A small contrastive audio-text model, trained from scratch: batches of 128, trained on synthesized solo parts of chorales (CocoChorales).
Rows from block 4 of the audio encoder of a small contrastive audio-text model, named by matrix and row number. Rows with one number belong to one neuron. Each number is 128 + 32 x the weight over its row's rms, rounded and kept within 0 to 255. All counts start at 0. Numbers have three digits each. After the name is the row's rms in percent of the matrix's.
After each neuron's rows are labels from the 100 clips, of 14976, where the neuron reaches its highest value: "peak on" is the class under the peak. Only what is clearly more common there than usual is listed. The data: synthesized solo parts of chorales (CocoChorales).
# fc1: first MLP up (encoder.blocks.4.ff1.fc1.weight, 640x160), inputs 0-159
# fc2: first MLP down (encoder.blocks.4.ff1.fc2.weight, 160x640, transposed), outputs 0-159

fc1.348 102:127083096092117077127135094149090129119173128082120150129160121157122114101114114077116086148086070123112106142128100137136074114055092131101119119114106083093165098104137154115110104130125131150146104074147141124059091160133137126146109115155116086151113129135151102089116123067134077156122156128141087097157133146129159125137105073138067097076133085101101119072088114091126142064058066098051041086103076076103101078110116090077119061084132110111089101138099093134073134087100145
fc2.348 088:099139069146163090162091101106093129152140135172155156135164157151154083153135190179145096066119182119149113133151082178101133099134127088151154102130124104105127125110164100124135150180157095081078172162160122091097102110128071141152142102112119135112165159110175122107117077088182181104148099176097163125138162159097049113141129147067153074138120169117108180103115187104110176136076055118185113101071093078141109101107137096112110070121135115088106124145136084153156071098109092
peak on: D#5

fc1.412 095:128117091098104121098149096133163159135119164097147147072127091151098093183104104143170095142112100066132141073147124120125115102072067153145075083095116081059121114108132179082122081124117151093093075096133095122108092133154080097117119106133104105096126128049108156072109101129068152124147131172115100121170135139124143104159151144127107056098141126096091095133124106120092107111075116117124065130157121130081108122113162086091079092103066064032119084142155103095112096077117075
fc2.412 092:119147065166157192132092128085122089140098122121149131116139088116103099109107164134105123141154110081131172165172073123103113169115116178135133115145100080137151119155136123120082142099154110154105113146151068165114043112078127108137131100112105126162184140121155099175078138110157156094158162171054092133081121116118067059162141166141122090161105114143133161126138092113055078103116166138196100136156073178105073147167069077096158156148183140123044098132135114146137116127158107
peak on: E3

fc1.634 084:089094097102110111151090052085146146140166098102158082105132100118128113098082134079057088119140085163149171103066113157132085163168066149121113106145143120136101163100129171172077135110100168139133124078137111094131145104131128128153086109133164099112078116159158138159150112121152149115092099160125098107157133173128183095171133100092109121118179129110070093130104048053122158120128147197165067094128126131078084102162074085077119138060088169131105089133124128161098122106104085
fc2.634 117:181104149138166094150140119058107080175110101107120055142127152090101093120143139162157131145103142106126135054074131155123114128134120178172145142142079156124133174135082172138229143179113138150126124172107151124151115096138156097118192149154135159119103126162084173108088181161161106087117100120060161120121107137108155086150147044108082155120172095139136131080115120149091105104146190181189142085140150088108100123133153189106143109120097148103138141200149126132173067120132146
peak on: C#3; D3

fc1.526 085:071090133100136158103115105097120087135105159148065125148146080162144146152115070136085087102112102078107124089077108109121109142154107118096165150087116097164076159125096100154138122095170091145145145130124139090151096094122120169079082143107160118109084111121091112129114090087175155120113128177104121098155119159097157081178141107129106150131174086108061113118112046133143128080074086173113123108080091102130072135055112075057100078137127041121078090069122099163138116128124114
fc2.526 074:177157068141128100105087175135136159164093145060157086127124161118184155124126134111042078157083173073127164079100092132154102142116077057164149122100105134070159134137094096129169156180120124132096135100137093166117131169118165137089171133133105143096118129118101176111138144125110139120124184107126189113112097177115141196156148100141078161098153100116150154164123110095136104115091167160133148125068132059130135114146141138149132105136100103073187120147092147067123119090058053
peak on: C#3; D3

fc1.575 087:123150064118109113100125143141089054122110104105184128147143081147115114143142167123099061120137097143136117121120103179147116103142063106148144149103070099090062131089086091076077147123161159165078146069102133111070156117156133114097141116057111133150106182127096122128124147074113121070127095193154137087126140167126127104192161062085153149119175102115125089123134062130102122098101114172141144078118121111089099112127080063068117089138085153109073114104112113158113125115104061
fc2.575 113:164139067132135117107130152135109121140148121090137098096131058097086057132153131179110114160096129102126144109129165115093152172098089187178167112155080121074168117102111087096161138123116152142108123130106147119110094158086125143098119121141108102136161156092087175167124132167170186099130128177053141137112102180116093081198171058120105091129226087106132113095132096093123080059117141185168143096097103050114106088116104106094163101097113116096085141151130126126158130084139122
peak on: C#3

fc1.290 106:091103163136091127144127078137111107103105143134082110142128109139120151139126135093123098094085075063101141131089066054109073098138095049162130122133131099087132122144187139069142145131090084129111173124103129133106108094115085099109093100129126129113129114110067113109127109119081075117128110149076105104150117130126117113145157126087088114049126105134083110079102088098104056101093085083099070065102079139117121113084118110076077122059068092084106110127123089087094077107075110
fc2.290 093:133132078110118097135120048112117126146095097161133155127126087096165112159155144103079147073052097117140122106115072143126098145089076127130168135104099109107132130067160117103084180061151139124137109104128130140120118178157101098162122115108132079103186150120190129137116106100146151130103115142119122130110142151185147111143148075153098102122128125112099109121099060088123148021079130134076056104101070071131074069097088098135137118097118082091099102128111085103069102084113068
peak on: G#3

fc1.635 087:072125165102156134126178099070077119172081123086074093141139136157131116076119089118137140093090092119118069124086131148141156090144155094125145112146136058108125117162141091181161119153168147109144110099097124071098122139142086079070091084109117141073125093130103139146147077155166067134161166144143138132094119101080129156147141131095120149060088134143116116123125150147162110120162122075100137120127083126098160099106111063106146049129121088107139168083020111105106108079062079
fc2.635 099:186158143091082069122106166162190175148140117112129182135150175133149123111110108124104138097159149098180162117171165112181112162087157206120142116095128149127129120156128105190090194108137154128157178182153110119145117086121147156122156132138145101063134150141164140069136141067074126116130076132079144191133124140124120134129100167074091128173127148158067118155155188140095140107070162119134122071124101158128146092071132157116173125132072152085161115160170135179140051141094114
peak on: G4

fc1.465 082:130106116187100086157135057107145173176134128138065176165176107132084160104111097168142099109136079096090110109137128063128112075095104143100113133140055085113148161161121167077107116116181109169088135089110106042063103155173115164059136090125162082096151109127112119131130083160139102102133139099062094085100114088127096159163108108146147144068147126107099111088104132100166137117157107149104119111120110145089087150119164052112124185176084159139108128123096173101158134135115155
fc2.465 087:148185135137162137093139115159090144095103136106090176081078169165087093089091108168164109157133166138162110152102072146084098165228117164084134110098162108099144164097133173153123128142130178112157149153097090138225123132138135143107116102153110178119113150129057169144124108152052090112155081125206125091161114090197108149164113091116152158105167130166099104182110160117132185141122091134139121111150127141100106162123139155073125147147163144118129082113119130077073162146167132
peak on: F#5

fc1.147 093:154107095121095101097148107165107134126154135082177131057094077141142155156127165110078161049077099127068079103075052122137125167116120147121134145156130110126145130141101148126136137124158134164176210074124087135121166098177096129160134096149068102090102107130072165063167101165130126131130134115132086068158138064115105122158117151109086042149110127165107117119125085144115082097142144092126066123137132124049112169076150136111138132108171122085094149116110100113096121177092099
fc2.147 113:115082128039079144135135188076124109095149107129121084150140157070155165116168134132103162140116138158128141160063074069192115097146083078126129126166093115110135121195136156093117113117154147118107108152083130112100155127129184047090102166159108109098147101151113118098120136105081064161084138102174141068124089154154148142172151123134121160125135105086111094109186111094105116138147151125098131139134150156114142142163091169163068079084039126085146039128135128113129093102115140
peak on: G#3

fc1.449 085:117148171081115127078133063055118143134134104143076104118142164118138130144101146079101126073085141097113164132088109093170130138125118110122103080129096136096095150108151102170186165119048141151096143108114152062125107114190079167119158111079107139120139165157154155142077132123138142085134186159093048127187127120150119125108142150169100061057100106112157112117136151136113156077084135080110146169161136073074066084110140129101095134150051127102105093100086159116096126096154132
fc2.449 119:122136116132146121107131198170174083090090170128101163092148125146204186133113096128129184130146115123130173130118141166096179127116166094139114101125161160177107169224149153100108125166162140106162106086082109176146099079138102138110118093154112117168104155161184121097124103227104127117106142103150079090136124139150083080136137137146150178182133114124147121135188179166128139166101062078158153164141116153144080089127165154116134153173117084115098169114162135106144080133202114
peak on: E4; F3

fc1.539 093:105153122141073144139148179129101130103107066128114146080115142136108160149127085080106137135137101157105126120170084140103093102088099048126113099149124170088134134165155129091161131128074161112178128085159167143083106081149114111086110197119087119121071093088129134042122095125121099161107077135092094109090129084121101128149161167086119119079143126131082141065105077161116108134125081151068051082092161127086101051089090122075067103140114112111133157137153150149141117115073154
fc2.539 118:158060182116101095157133121124105099106142125107074149136157145203183180108149118098107191122106118147106148130094125137156087144169174129114145135112149121141163127148193156143216178093153089142141153117086152176108156149137184146185111125152084179127143145209084099125150082099157050146152170116124206125156147106167109137175096153118124137124125139146103146162122140120164155138101127110147088118141184123097078158140124145189153172138062120165148150107081131113192114170149097
peak on: D#5

fc1.616 085:099166086153128166203069144130152126096104186093134157087098071146127097092174112087111139140107133108140100133104160124143104115126078098130101136127129077058169074099137154127131105161086126113131105132107110143121086163162157127108119107125143129102108056107104147141128093058087130096104133082114134092150169177137176124130114066125076138148142101118148116135099056081135113110077159143124171122092071067108050157114119162145076144133101106093154115081117077106140074042149074
fc2.616 120:145097146170226154121105134144076111145041142110086103119076159112127127117076154166142209112135175082112145087139133188117103047168132156125162108139076158087139159120079124184167126164141094137166120119077099136135130142063171158102102116147119164051143101206139118201125151136108149156127103142082097152168111148147092090075076134178128147126135127160128130186102159157147107141117140104141134136100139097121124079140110147138177111147157147143089135168154160135155123141118172
peak on: F#5

fc1.225 098:053154166104139097114131119127154075154149121115085102092164093111132138149106117092050156163065079077124107092120122089155095070082125153135100112144125162110145039146131107109125090158125109108108072092140136181147150178118107094139139166123121133119074140183118130090151155117144126171084058143167162152149094139146191125134126073148122150121144161107065129121163092117117162098160163115106109081108109125181123077108073152159096086103079141125126132085161109100134028128079102
fc2.225 106:128213137170102102118113122110180101106144145113192095136148145108168141062109145169136046077104120117140157122118169206103239101140124117128114087132118128148122118149126155068073089124109124179106160144112131168118127060159110177081155118110145178183153178124173098102127108097110149100155162137137146101124156121119162132085155135077135188103108115116134144110097111154125091094171111132101203132090099095133100155124185102131052129139177159114136116152117115130155116138166068
peak on: D#5

fc1.112 091:143133157106094119137086065108134091166154118080081129150164096118181101144096121121085071047058117107115139095101133099147107085128086168142111083084107125118097083100161162144121120128115102119071136137153130046096169108154101126066129078094107127109102160130119076105146094142142125132175118158126090167160119165127173104126142064085070079107157122128107113079153120076143129112107167111079101082106096095108069166133078135122114130059046104167111136105104115162150091122167109
fc2.112 098:115128060127128115125099078133091120092082154184094141067118143133171110160134144106118177091058098080153092110107125141108118085122090134160134138122160178080168172135178180204134159185153100109166119108156093149086097140119146126087107146134156140090092113180116120123101084123103141090118112113077121170104138165148026107157111100125119108082130188136135121033126091076112098076084147140134170076092133117104136102147132148155156175115127157063106131143118099129094142178145111
peak on: D#5

fc1.302 094:158109102096118117168065111146132179117096122092117113062158097118090137148111077116128080159101087110107141168114107076104093105084140112148074123151142075105139076082163108112115070119069102132098112085138174110087075052171113103167132166117140169139157131064128125143107123090111101195130205156124091126145143131161167094178178153146102096106168069107088122129098071121090110120076115131067122166149100146154121088119111076133114057115124107136118150156117109166104109123065147
fc2.302 102:100145105172167172177135121061120137106134089105083109100112129092060079068157123095121110125125149144113114140117088096106133082170105096117168130143102095096135081128172160134126106163142110148169116098043192119110141124162132109109099125122103135163150131141154078191145102077146088111185131136090105105102105122149144097126100177083132071110152119097119123055105129033187116109183112122160130103108144094091124165133084117096167187072152109149085115156082131153080117066113169
peak on: D#5

fc1.590 082:070100123120148069142148138174115126180164121160148088121095122171128066135095109102101086154101117132124135136162127114111099147130146107107080122109163091032091176054138086159162118117092115110118141172139064102143117151121136163140174080099127107107145148069095087113126135145122109159088077114152108152120140132143109147099199124169161119071109134141164149098117126058160156080089157139119050114072127059109158161107092072147098105114091109096078146152100103154162129050161113
fc2.590 093:079148153110081159140170124187146158147146092164127189149190130210111159108103124053132124114128115128159083094166115133109061075127183103150119130115166144207084072146172104154150139153089104113150135137116127104194163120078121126108143186166165128124137111124149185129136106107130144132156155112134139170111131107088148124128106202148158100162114193129075125089143171126095152097145123149113131162135138181126149130151126171181097103147106138216158111121081173189084139152078114
peak on: G4

fc1.8 088:097121052157092104104167103066085117176176181119117106155090151142136136185176123134123166116121168119134150094127159111161093141073089088101132092162135091086203110146107135089088128100108134122103127072116100087084108185117134085089105106114172067152129147102145164105151052169104086134139137188192117136175168114100111159102147049137144106143128139105135139101129091113159131107183110085110121172143092075146106179123103166106158149117102124141135080134139105064121119097127059
fc2.8 144:137154176115148096143112157143114074163154102098140078168095129092155135091170136155166154162151159155072133118146141130162181105110139174128121125139159151184155149157132135175145136114145132179125166181113140168156163143139174143119177136137135144130130133157134186169112149145164116124139122081195174096102171105062113202101090162124132163136092151105207141164117175192145107210137113121168174190127136158160104136151152161131180138108104166156183160141121177123197138172173180
peak on: F3; F4

fc1.46 089:180154113138113119128075131092111122111146076064139127162185098151123132118153115101133093074111093115119166103050092087156136101092118176155122118150101126101101107058149171110098162135124109130098200155162165075160145161138093132092119101099107110111120171116084083093142069065126101120125143181107094135131188167125135099108171081110073110083198114117150112111090073097121121134140119118125082117139128032080084124130054112120103160112076155126134072147089099143111125145085117
fc2.46 108:146126123192150086125141093134057128126081139155062149042154124155096096137148184114113148114095085095138088092099097105102105071103113106150110145091140171086172174120161154149134134168131152120173082117137102116107106131160109103118103175104140127086113079121143111123112109114115133101133128129062084180079124141127046039196133106093106084093152132153107118063121099054096123095084171138095128083109078103105110084096111125109153116096131145101076135160132115139059120110099109
peak on: D#5

fc1.394 090:130121149154073052103110073088180149137118173148146147126169082125149143118159086143063132136117142089107169114130073086121104086139098066127131128109144141090131126139154115109139125133160125122125124068096148131055122146128050121156064145073153112146164107080125091095135119139120086127092136122090053120127115114115114036131072063107145101049094100152113072118152137058127104080155127139133094128145115108123130108103096134102055134113125090100105095065114126123121130080109056
fc2.394 077:132133062163064137162099109179165148133144051166093117125111094099126131093155163160155117128105149148124169122140166141164094086069152107132132092105108141176124128103144091107115107169062083083082083194115118062116138120087136116121135159182117127158099138093200138109123119210128191147111115102100178125097130142144147167139150127208189100134132179137124138149122091140172092123168151103092125119146125125118138108135184107141095158147088113163221132161121134132138175066135176
peak on: G#3; F#3

fc1.341 099:085120120095076094125165120173097081112080091144104146109140107157101098142096105152078122163118158099104177071127125162144062127164097165127143143103140102118084096113109111109084076090166124172101096135102093139134128180140107082101126112159114071092098084132096148082093087165117145099095117089146175139140133147174114146156079069195155105127144114137153108116162150115114108097131034095146147118171069096109128081099101065122057116137130122124140167077172037110086112122102146
fc2.341 163:137127101106125139092126089163132149089099137144138078129069078111117127148148143178113114199109156174045184143105128113168133085175115180094166217134111112113141099135103084155139104105160081125154103156098093128150100199080185155116124108126062102112089107132105138143138164160147100101095107083111180142114083126201132154160117115196179094172152112172135109146183164174143113137129134124168127118174151133084093147135109101136153128148081129164175130102099099140093114151104209
peak on: F#5

fc1.408 095:126089118080094141082153094102110123104106148124072150094147079118107083147114113075087128132079074082124121130084152138104062093134067072076127145106165119134116097102134125095144168148140102167126171083156152080137122156112077134130128098126126084114158134077090078097121119144132089122132079181182082111152128134127174078154150091099156082106094090094118122117066056099101109100107094086084075112083103099099091106100136103099113132096083095072064090130066116116097100086155135
fc2.408 076:162145079134191107126091086130078171127110118130096087111150219147130085105182136132103120092120083122139156185124103174159111150138132000135158118104123117102137144160124122106116157213157075107177081124151142161122095133117074105153085143099113126123138151151100166131132142101128136204101125094130109120057101119109096121147108119130124119098164091123144131113136122112133099089109156130130147103069077093148105096139166103114061083133172138145142082119119134143111142042074062
peak on: G4

fc1.446 089:102169106160171124136084124136117124145139160138162079163146123089123107095115161103066111116136047110170190105096144107097121133141070075144112119152126118082135133114121093140093106148132127151161118128118129102078096120122142120092182132107109135140068068072084132120111129166088101062131174125143124131115134161117142120181100086153132092129092110146104135079060068061083148106089103113143129094102121126094121042158163084081072061094154131113093174153122169071064067125123134
fc2.446 089:116128178091161118138189096087122176154165058138170172104153183173084137096116109127148105053117087086137127111136142096125050104154109156164149121102166143181148166104180187146146134102108146166093191079092110154160148162143149106119121120131155130137145188142059094157095082129209115097136126154102181139123088155114098123161122155148149164143148109103125107089133111107148101130177166135167168106097174124092187148154123096133099124094081164141113161100095083146163205118115142
peak on: E4; A4

fc1.62 090:109149146109099182130118126168128122146095131130103140115178146163126147162099087124105024124139122117153097088137102111101087126089083081161144100169126107155129158108106052122117167127095154075179117155133103114121082119102098096133130151116111096187148114088132140133091068119140188086123141183166182138158178111105116145158117138121133114145134128134067149097152039074054151107135089142074095098086142139142120052103142066155124164132118100118105086074150128084053123097118087
fc2.62 101:191082163127129177104118176085148127142166118100149134159111083144195160093092137079122177108143178100136126132158146143159129118157160074096126151162138144120174117140133142103195141142128111143085121127079132154096127096114177129121155148138121173132117146136116167109112158047105113119182105138155143063108090128163110127156173077127165133124118184135134149184131157166103114134140149176190117151083176171139131146177130235219129138132088137172139104089104125071118121169132052
peak on: E3

fc1.202 096:120079105175078076121096109108142117137131105102100163081121091141121186091105091113067088152102062076121155129125116088124159086091126129108111129127118120139112088178134132103064130095093098157144095069079137146065136105164128070088094115191113125090142092157095084090111123106134090149106150137079141121103131135120114145169134086096065120128104110167074123092171117167115133108073035150080107135105117108107152131116153115075104128111097134119094118072118101100075127120020109
fc2.202 092:182126094129125160106092142150137114152115126049086144142084124117137154217167177133129196101214121054175085113156116122116075156137088099149151092152157145189134167149129145110145143122108141101120149100138124111078152121123122138130121202145156168093202089078134121153122103114130144137138083134134080125169113065118098145140084145065142078088155119129049102167124113147112187164111121147125105143078137174128169133122141188148123174129166102111117111174164151116170146073093134
peak on: G4; G3

fc1.274 097:143133122164125080065123117087083097149142090114166111137133157155100075129087091098141104096055121107140106135137093126090090145119123098117138143083085080102134124121149108119103124133071112170106156113146153099068107114180137101108113133085146090080152112142111132095142149071143132118143114180063132120117143127130097063169102062115040123124099116126093066121090119088068103103118115120067025062111122112071115056109157100115096088112126096091112150073088147092106105133114140
fc2.274 088:079110092082087112096084091103143119115118101145065119127144110135157110165155201138048111114118183135111088098156099154124111142151107146126155116106176172174160089106177155113156186144148167129175155088127125119103186102136096108129096146139109163066166174190160095147106063145154049150145119112144156138155170095127104144141043187082210101113091141122097127101165147078138159152092103126135103113101156093154104138156102130129135143082104144096102095146179081144116087153139116
peak on: E3; D#5

fc1.450 101:100089111070116107101082086167116130173151120119140148124132097148153101155106130119087077111094114069089098093153129078146144124068103128089141119146096084068142072051168124054158139104097137082076112102143124094111095158153131082099119093170128087154158141089126142081103126095136126130149118140130108099158156155148101111154154131109102121123119101146088166102104072129095078077089081077093067136086089108081098121115099112087078080099066093109057128065152105130115099110098078
fc2.450 084:102144120132164100088087140144096117103127150163161153065112090141115106107100154130097104050144072113193142128171089225125070169167090123158120104075096100140139133127120100108104126195114148084169157103134110143123116052137075127165114140082108148102157115110166094098105050108098166133140094102151080099127143119144091070148109119070130105149153126149072116107131139124105064125139117169127072094131136148082163119133166097100077168147186114060131107164130093115092084092117138
peak on: E4

fc1.403 099:119090073110137090090119087115122070154095138104081132130160115166108104158124111064089094135095107101087151141093111125090087136145098135087149116120135077125165107149170145087152098120125110153146097133175124129124139106157100124142103109142132090107151133109093111134136110139083136147119075168145094088124126101107113116143090138090070115107102054120093094098131062127110120145067089125136052060089076097091062068113095155108050065121128117078089090087141073081073057112093123
fc2.403 079:130107058103163139112135076130131149105191107130105161097101066139197194112108150123128167095119106118180140092104069133123068123133107120153148108117123153134144180173107134103132145151138084111132142124062102148119087141145131126158107083119101155146080154163168130137120104120147168139101161111109116108177118177167139145155121059202143037108149179157106125080146123099117110066129092128165077140120141091067132116172113142161131147124082109101109082065059146120106118036094124
peak on: G#3

fc1.34 094:106100167116101102122104130155152114144147114162147094150161140141144187167136126117105102115111098123129139129110073098150082098109067105170128125155156114132138127141183170124149038149096095137153182127142130117109101045151178144158123122142111135096104035081126077126142043101069112119129137141102119114116111115140076109176111151113155082074109088119110116146157070108119102162127095084147097130082122161108056091103073117103073126079145092088143113159134046075068086152130137
fc2.34 117:141145091068139136105086194130150129124149123132115122181111156121186177142122144131131167090152116141083150112105103142185141133181078100111110175189118095133125140187155108176157110102125080168143154183107118146113130090153129118143121147164062136103192152161130089131137146129088128138164107152129086104172103088165148145184160098079066091119118086150111111148102096116142141189108134077181070068049135117090084153156092181135136136118063111081160087144106131101167110192138106
peak on: G#3

fc1.268 083:185165146079136069114092085141114084114165154161138102142175114164188166114119133103161113113104106154130128187128072130148104124109079105127135092079162123095155142050167150138122156159106110111124083095141160119116115112186089131098116098133102103158070175133112106084089124110172140145124139133130138168118150196161150157104095134195156132065087150133107140148084134087060160050104100077127144186151097123110062116165088123080136117165075131133104170069134070135097127115154102
fc2.268 111:101083139101137106096109173185121098109161131149102134138174102191154160069100135104156111095101182182110168159091158113101143043138151091139124099113144140156132071147170097133174053174101109086137160117119071158151131067150147105125118122115116187134119151140204133128129097178179164159088189136118104085139119171125104115125142176128123152098161096135155132150134186153081132156136130108163110196095145137144084118179099179171086090140063136176123153134146118148143079148166099
peak on: F3

fc1.591 091:109158109126106141184089066081167161134089107111082147156093068099115164142107121078092114073138094070138108116101136090100114113077127129096099150067070105160162100068130115121167101150087093100156109100107136120155098114172117117146131152089102174129110079141111064080147152131115109090116141130083088109075136110156188126127118125077136091062104094150120120127058123060115138129094170089082100132124089089092104098061168172080135111124174104101119119107104160118091121102092068
fc2.591 100:172126082201120142146170148130139110096147152100071110115160137145120120048127160193117092171114122119136158150083107110108114137139095081156171151110125137098141097175178146072111130121081138040069143119146122149095119099121158096124106142139101121145140105108108140095178091147116111074087120082072118107085109129206132084124114092064174085136145174132131098047170168120123092113149185166166155139173127134124077169099138124146085113160092151048114115112087126154128158081133138
peak on: F#5; F#4

fc1.116 089:082140110153122119154142151116127140101110124144091169112076055116166106126124090125110091170139135116146116059129161162122102062105097135145100154190078079148124137119086152125143152118172126108110140076088139082114068150129158165113067073074157145110125150167157140169140106099173132099083111146161089072148080125137142146166136070134091106091127124110119155112133061130105123082096108171108105150099123043067077071093133090083107118112050082116132099074078111084120136125125160
fc2.116 077:161166091162170179144040125114142124129141118077122111126128189136107118091110135115117080079072087060158140134105129170146100143132091103135138110177120138068121177163117106106153128218089134097140132156138108137141155106105110128151149151160147129075086165121077174102118138143092190125134162155115041178062116153121142118148148131099074144096150140116114176155071141110176128093108217144128154069118115117153142083151106121171147127089194112109140151191118184146142137133135117
peak on: C#3; C3

fc1.182 091:152114140086169162111124138153153166120122143117176172105162070135111131154089153096085091119082054080109129088084121091159108106125104097114147135058059145100119097120130156084053153112061105104102140097191068122069073071133157097120160079129126148166130171102174112150144119127079107129123196178102132136122140143128142171173125121176106073084138156150105148138134121124092075125086119144135107097117083163079177173137074092138086102121144087130173111157150138121124093139096090
fc2.182 123:144149041187136109089090116156108124148155109150099076126113124058095076127146173173191102156179175119130105164169136107113135152146092121187160123096116144137108150125085162083120104108077083116133114125156092138092115080108085166110113136122122143184165131126069141191114140187135156128139143094095113129152126131099067113089136167128117058173132093128211158092137150096161078177121107147152147150187108180126138192184161135083091150143172115145110148168146154139123150124130178
peak on: C4; C5

fc1.561 108:152098149142106115090111098145093148108162100150102141069144136154107103121099093105079079123085056057134109099094067050104068111113087128111159113083110081056122072121167149082163092154036087134130182069144113095094066085138119095145129140111110128154160119106095125133151119111092118106164144153101073106143164117135124109178135123138097114094132114129093144093117095086115077135138145103129080125091069128091100105122102077115084142101116115116075084118110079099061105139107131
fc2.561 084:141119072143142153067088088141137132147060079175105118110102071096161136129118153082113144100104113097143076096112059153114096098078099078144122125078098113156141159120118115122101117077123125101158137129124108130099094174137099156121115114123142085115163148114147159117079125100146126112108126099102208123084128117177134134148111138175097100173121130122080121123098018168105092088073115127057055084133120095092105085138138092065091098083086106098124103118139146124061113138055131
peak on: C4; C5

fc1.115 080:141158090120122064130145081125112118155130118123099129111109087122151148081132083080064154116064106095116138126131109087153130079052144094127147162113137092092087122108108156067133151108171089072080139101091163147101136155130099086114142104105177158159158151091114117030166126079098100145137172078145146099146091173147149104173166111122071123129146146174083124114154142112163111121085121078082146098106121160144153152117077075156092162090078152138118136099102131059087065141068111
fc2.115 075:208087097168104146068071191157101177152143072111076111083162145137130145065121170124142126118135099096179136122136167202120176120138078096126125126127119183244146101176140123122060147128128196158157107157115122107110157089107087098123133124143111138110141154044182116124128124176171112146117114152099062142109129113122107103137129128107131115146143106124106114130150127119123113153170110170091157159103141202140156084131134178145194119103130142119120094153190103122136166083134102
peak on: G4

fc1.522 093:146145133128113111124097078157172168196122094116135187078185070119086119188149155138114115140117133079150134114127101137116104105106134158116178105134129111078153102054118093101134153112114104133105152153158106059107133123131112147115139108155123079102154141073127084091131152137107117142114127200091140168139134153098149102158144093128091138124190103113101059114072044056113072078131128128126073076068062138130144114051117099106115120076057074093128119104125134162131125104126108
fc2.522 095:085118103118104129126059126141065120110165139118129171129153109164126113168121121164095079087101098095136068076157089147094079101106072133117154095161135125114159137116149134163106156139124106107125190074117114064083115112159084130123098160103118130122156125119152083130096044075154156133167171135100071163141148154117073098166100171100148111077141104113114122036127114062099111096099099139043095113081106088117089143084111102129110086126142141075080104114120070114138103108106082
peak on: E3; D#4

fc1.422 089:134143048122071056185062079131107111135119140095116162147178138147064131114170142093067137127104128148129146154148098174109072105084133157098135102090100120075124081090138101135107159099172103111142114072148136112099118156146132089123093109096151131120156179141198142102136139072114185150143149138135107171137177133124151107144096148129092127058118092068099104110128140111099140039084090111069065064145086115126144077130131073113138163150127136141110088130108141184138163117089129
fc2.422 115:089114076103171111134111092120060125189122098143108114151184131114112048139131163167166106096104145128090102189136175137148107133124191115149183110081107121106178123060174158201137131171103164170136192151125101117120176125159098166093128119135145148115142150130123144154133087113171123153136160140124144176137161144100082143136120187101125097108134129095141167128090186051165158129112121128138117109084131083139109178097101098081212106076134154137099119158121099193188111085145139
peak on: D#5

fc1.192 095:157169130152160121182164106077141114142139122079121111082120144147114117101158079066084125078148150138090143139067109048131133151143073091150105159054145062104146145076193105142170133164115161087117095060127161119129140102132177110136144122112122140149195129114118106099107135090111143134065160123142116069108170118115138134112157092146117079090131091112097122104057071107108121131144179111145095145121102076111102119050125160069121118158085128106081156127089127146106144083083062
fc2.192 122:168089144167207131156186076129116082087140180114102097135154145111094139102104104163110131122097124122105148122114131147124143129135115072168150144122069097088094146095144117115129058191119132083153102090115085160155160092082172119148122154101090186111130037148160130117145129127168116127076163107077119109146080178192140079114149114103155125147160082106105102102103159148070145125133213101082117124181127102124060093122187161141075121147130114144126139171125125183177107144093105
peak on: F#5

fc1.565 084:161119130089116145161103058143172132138074173100130115114181086107098130089097155076184137126105141093111087133094064166132102127138085075127147168073118101157119118093113115149176141079141082129137113068116152110088147077190169124140133097130143147123081145097102123087168122112140123202092109137093096117158157159070136120165074161151106090127121178142108114131143100154079095070136183145075143174132161083145114112085162146054093107143140155136060096122102140151087071122088097
fc2.565 086:152110102127101240193118110122105157101104099104145054118123112090179152161130095097090098137133072115105121140101140106151110133131110064134177171117112107147099093169132103105114075170112127160143104164090114118081157151106163121093105094122108151128126154123151126130115164105145087197068172089126100103106050170197160169162118178145119149103136070064125069114149141104145140134110158114120108124121117076133112087172114145169091164100134132144167045115094131139106161126058152
peak on: F#5; A#4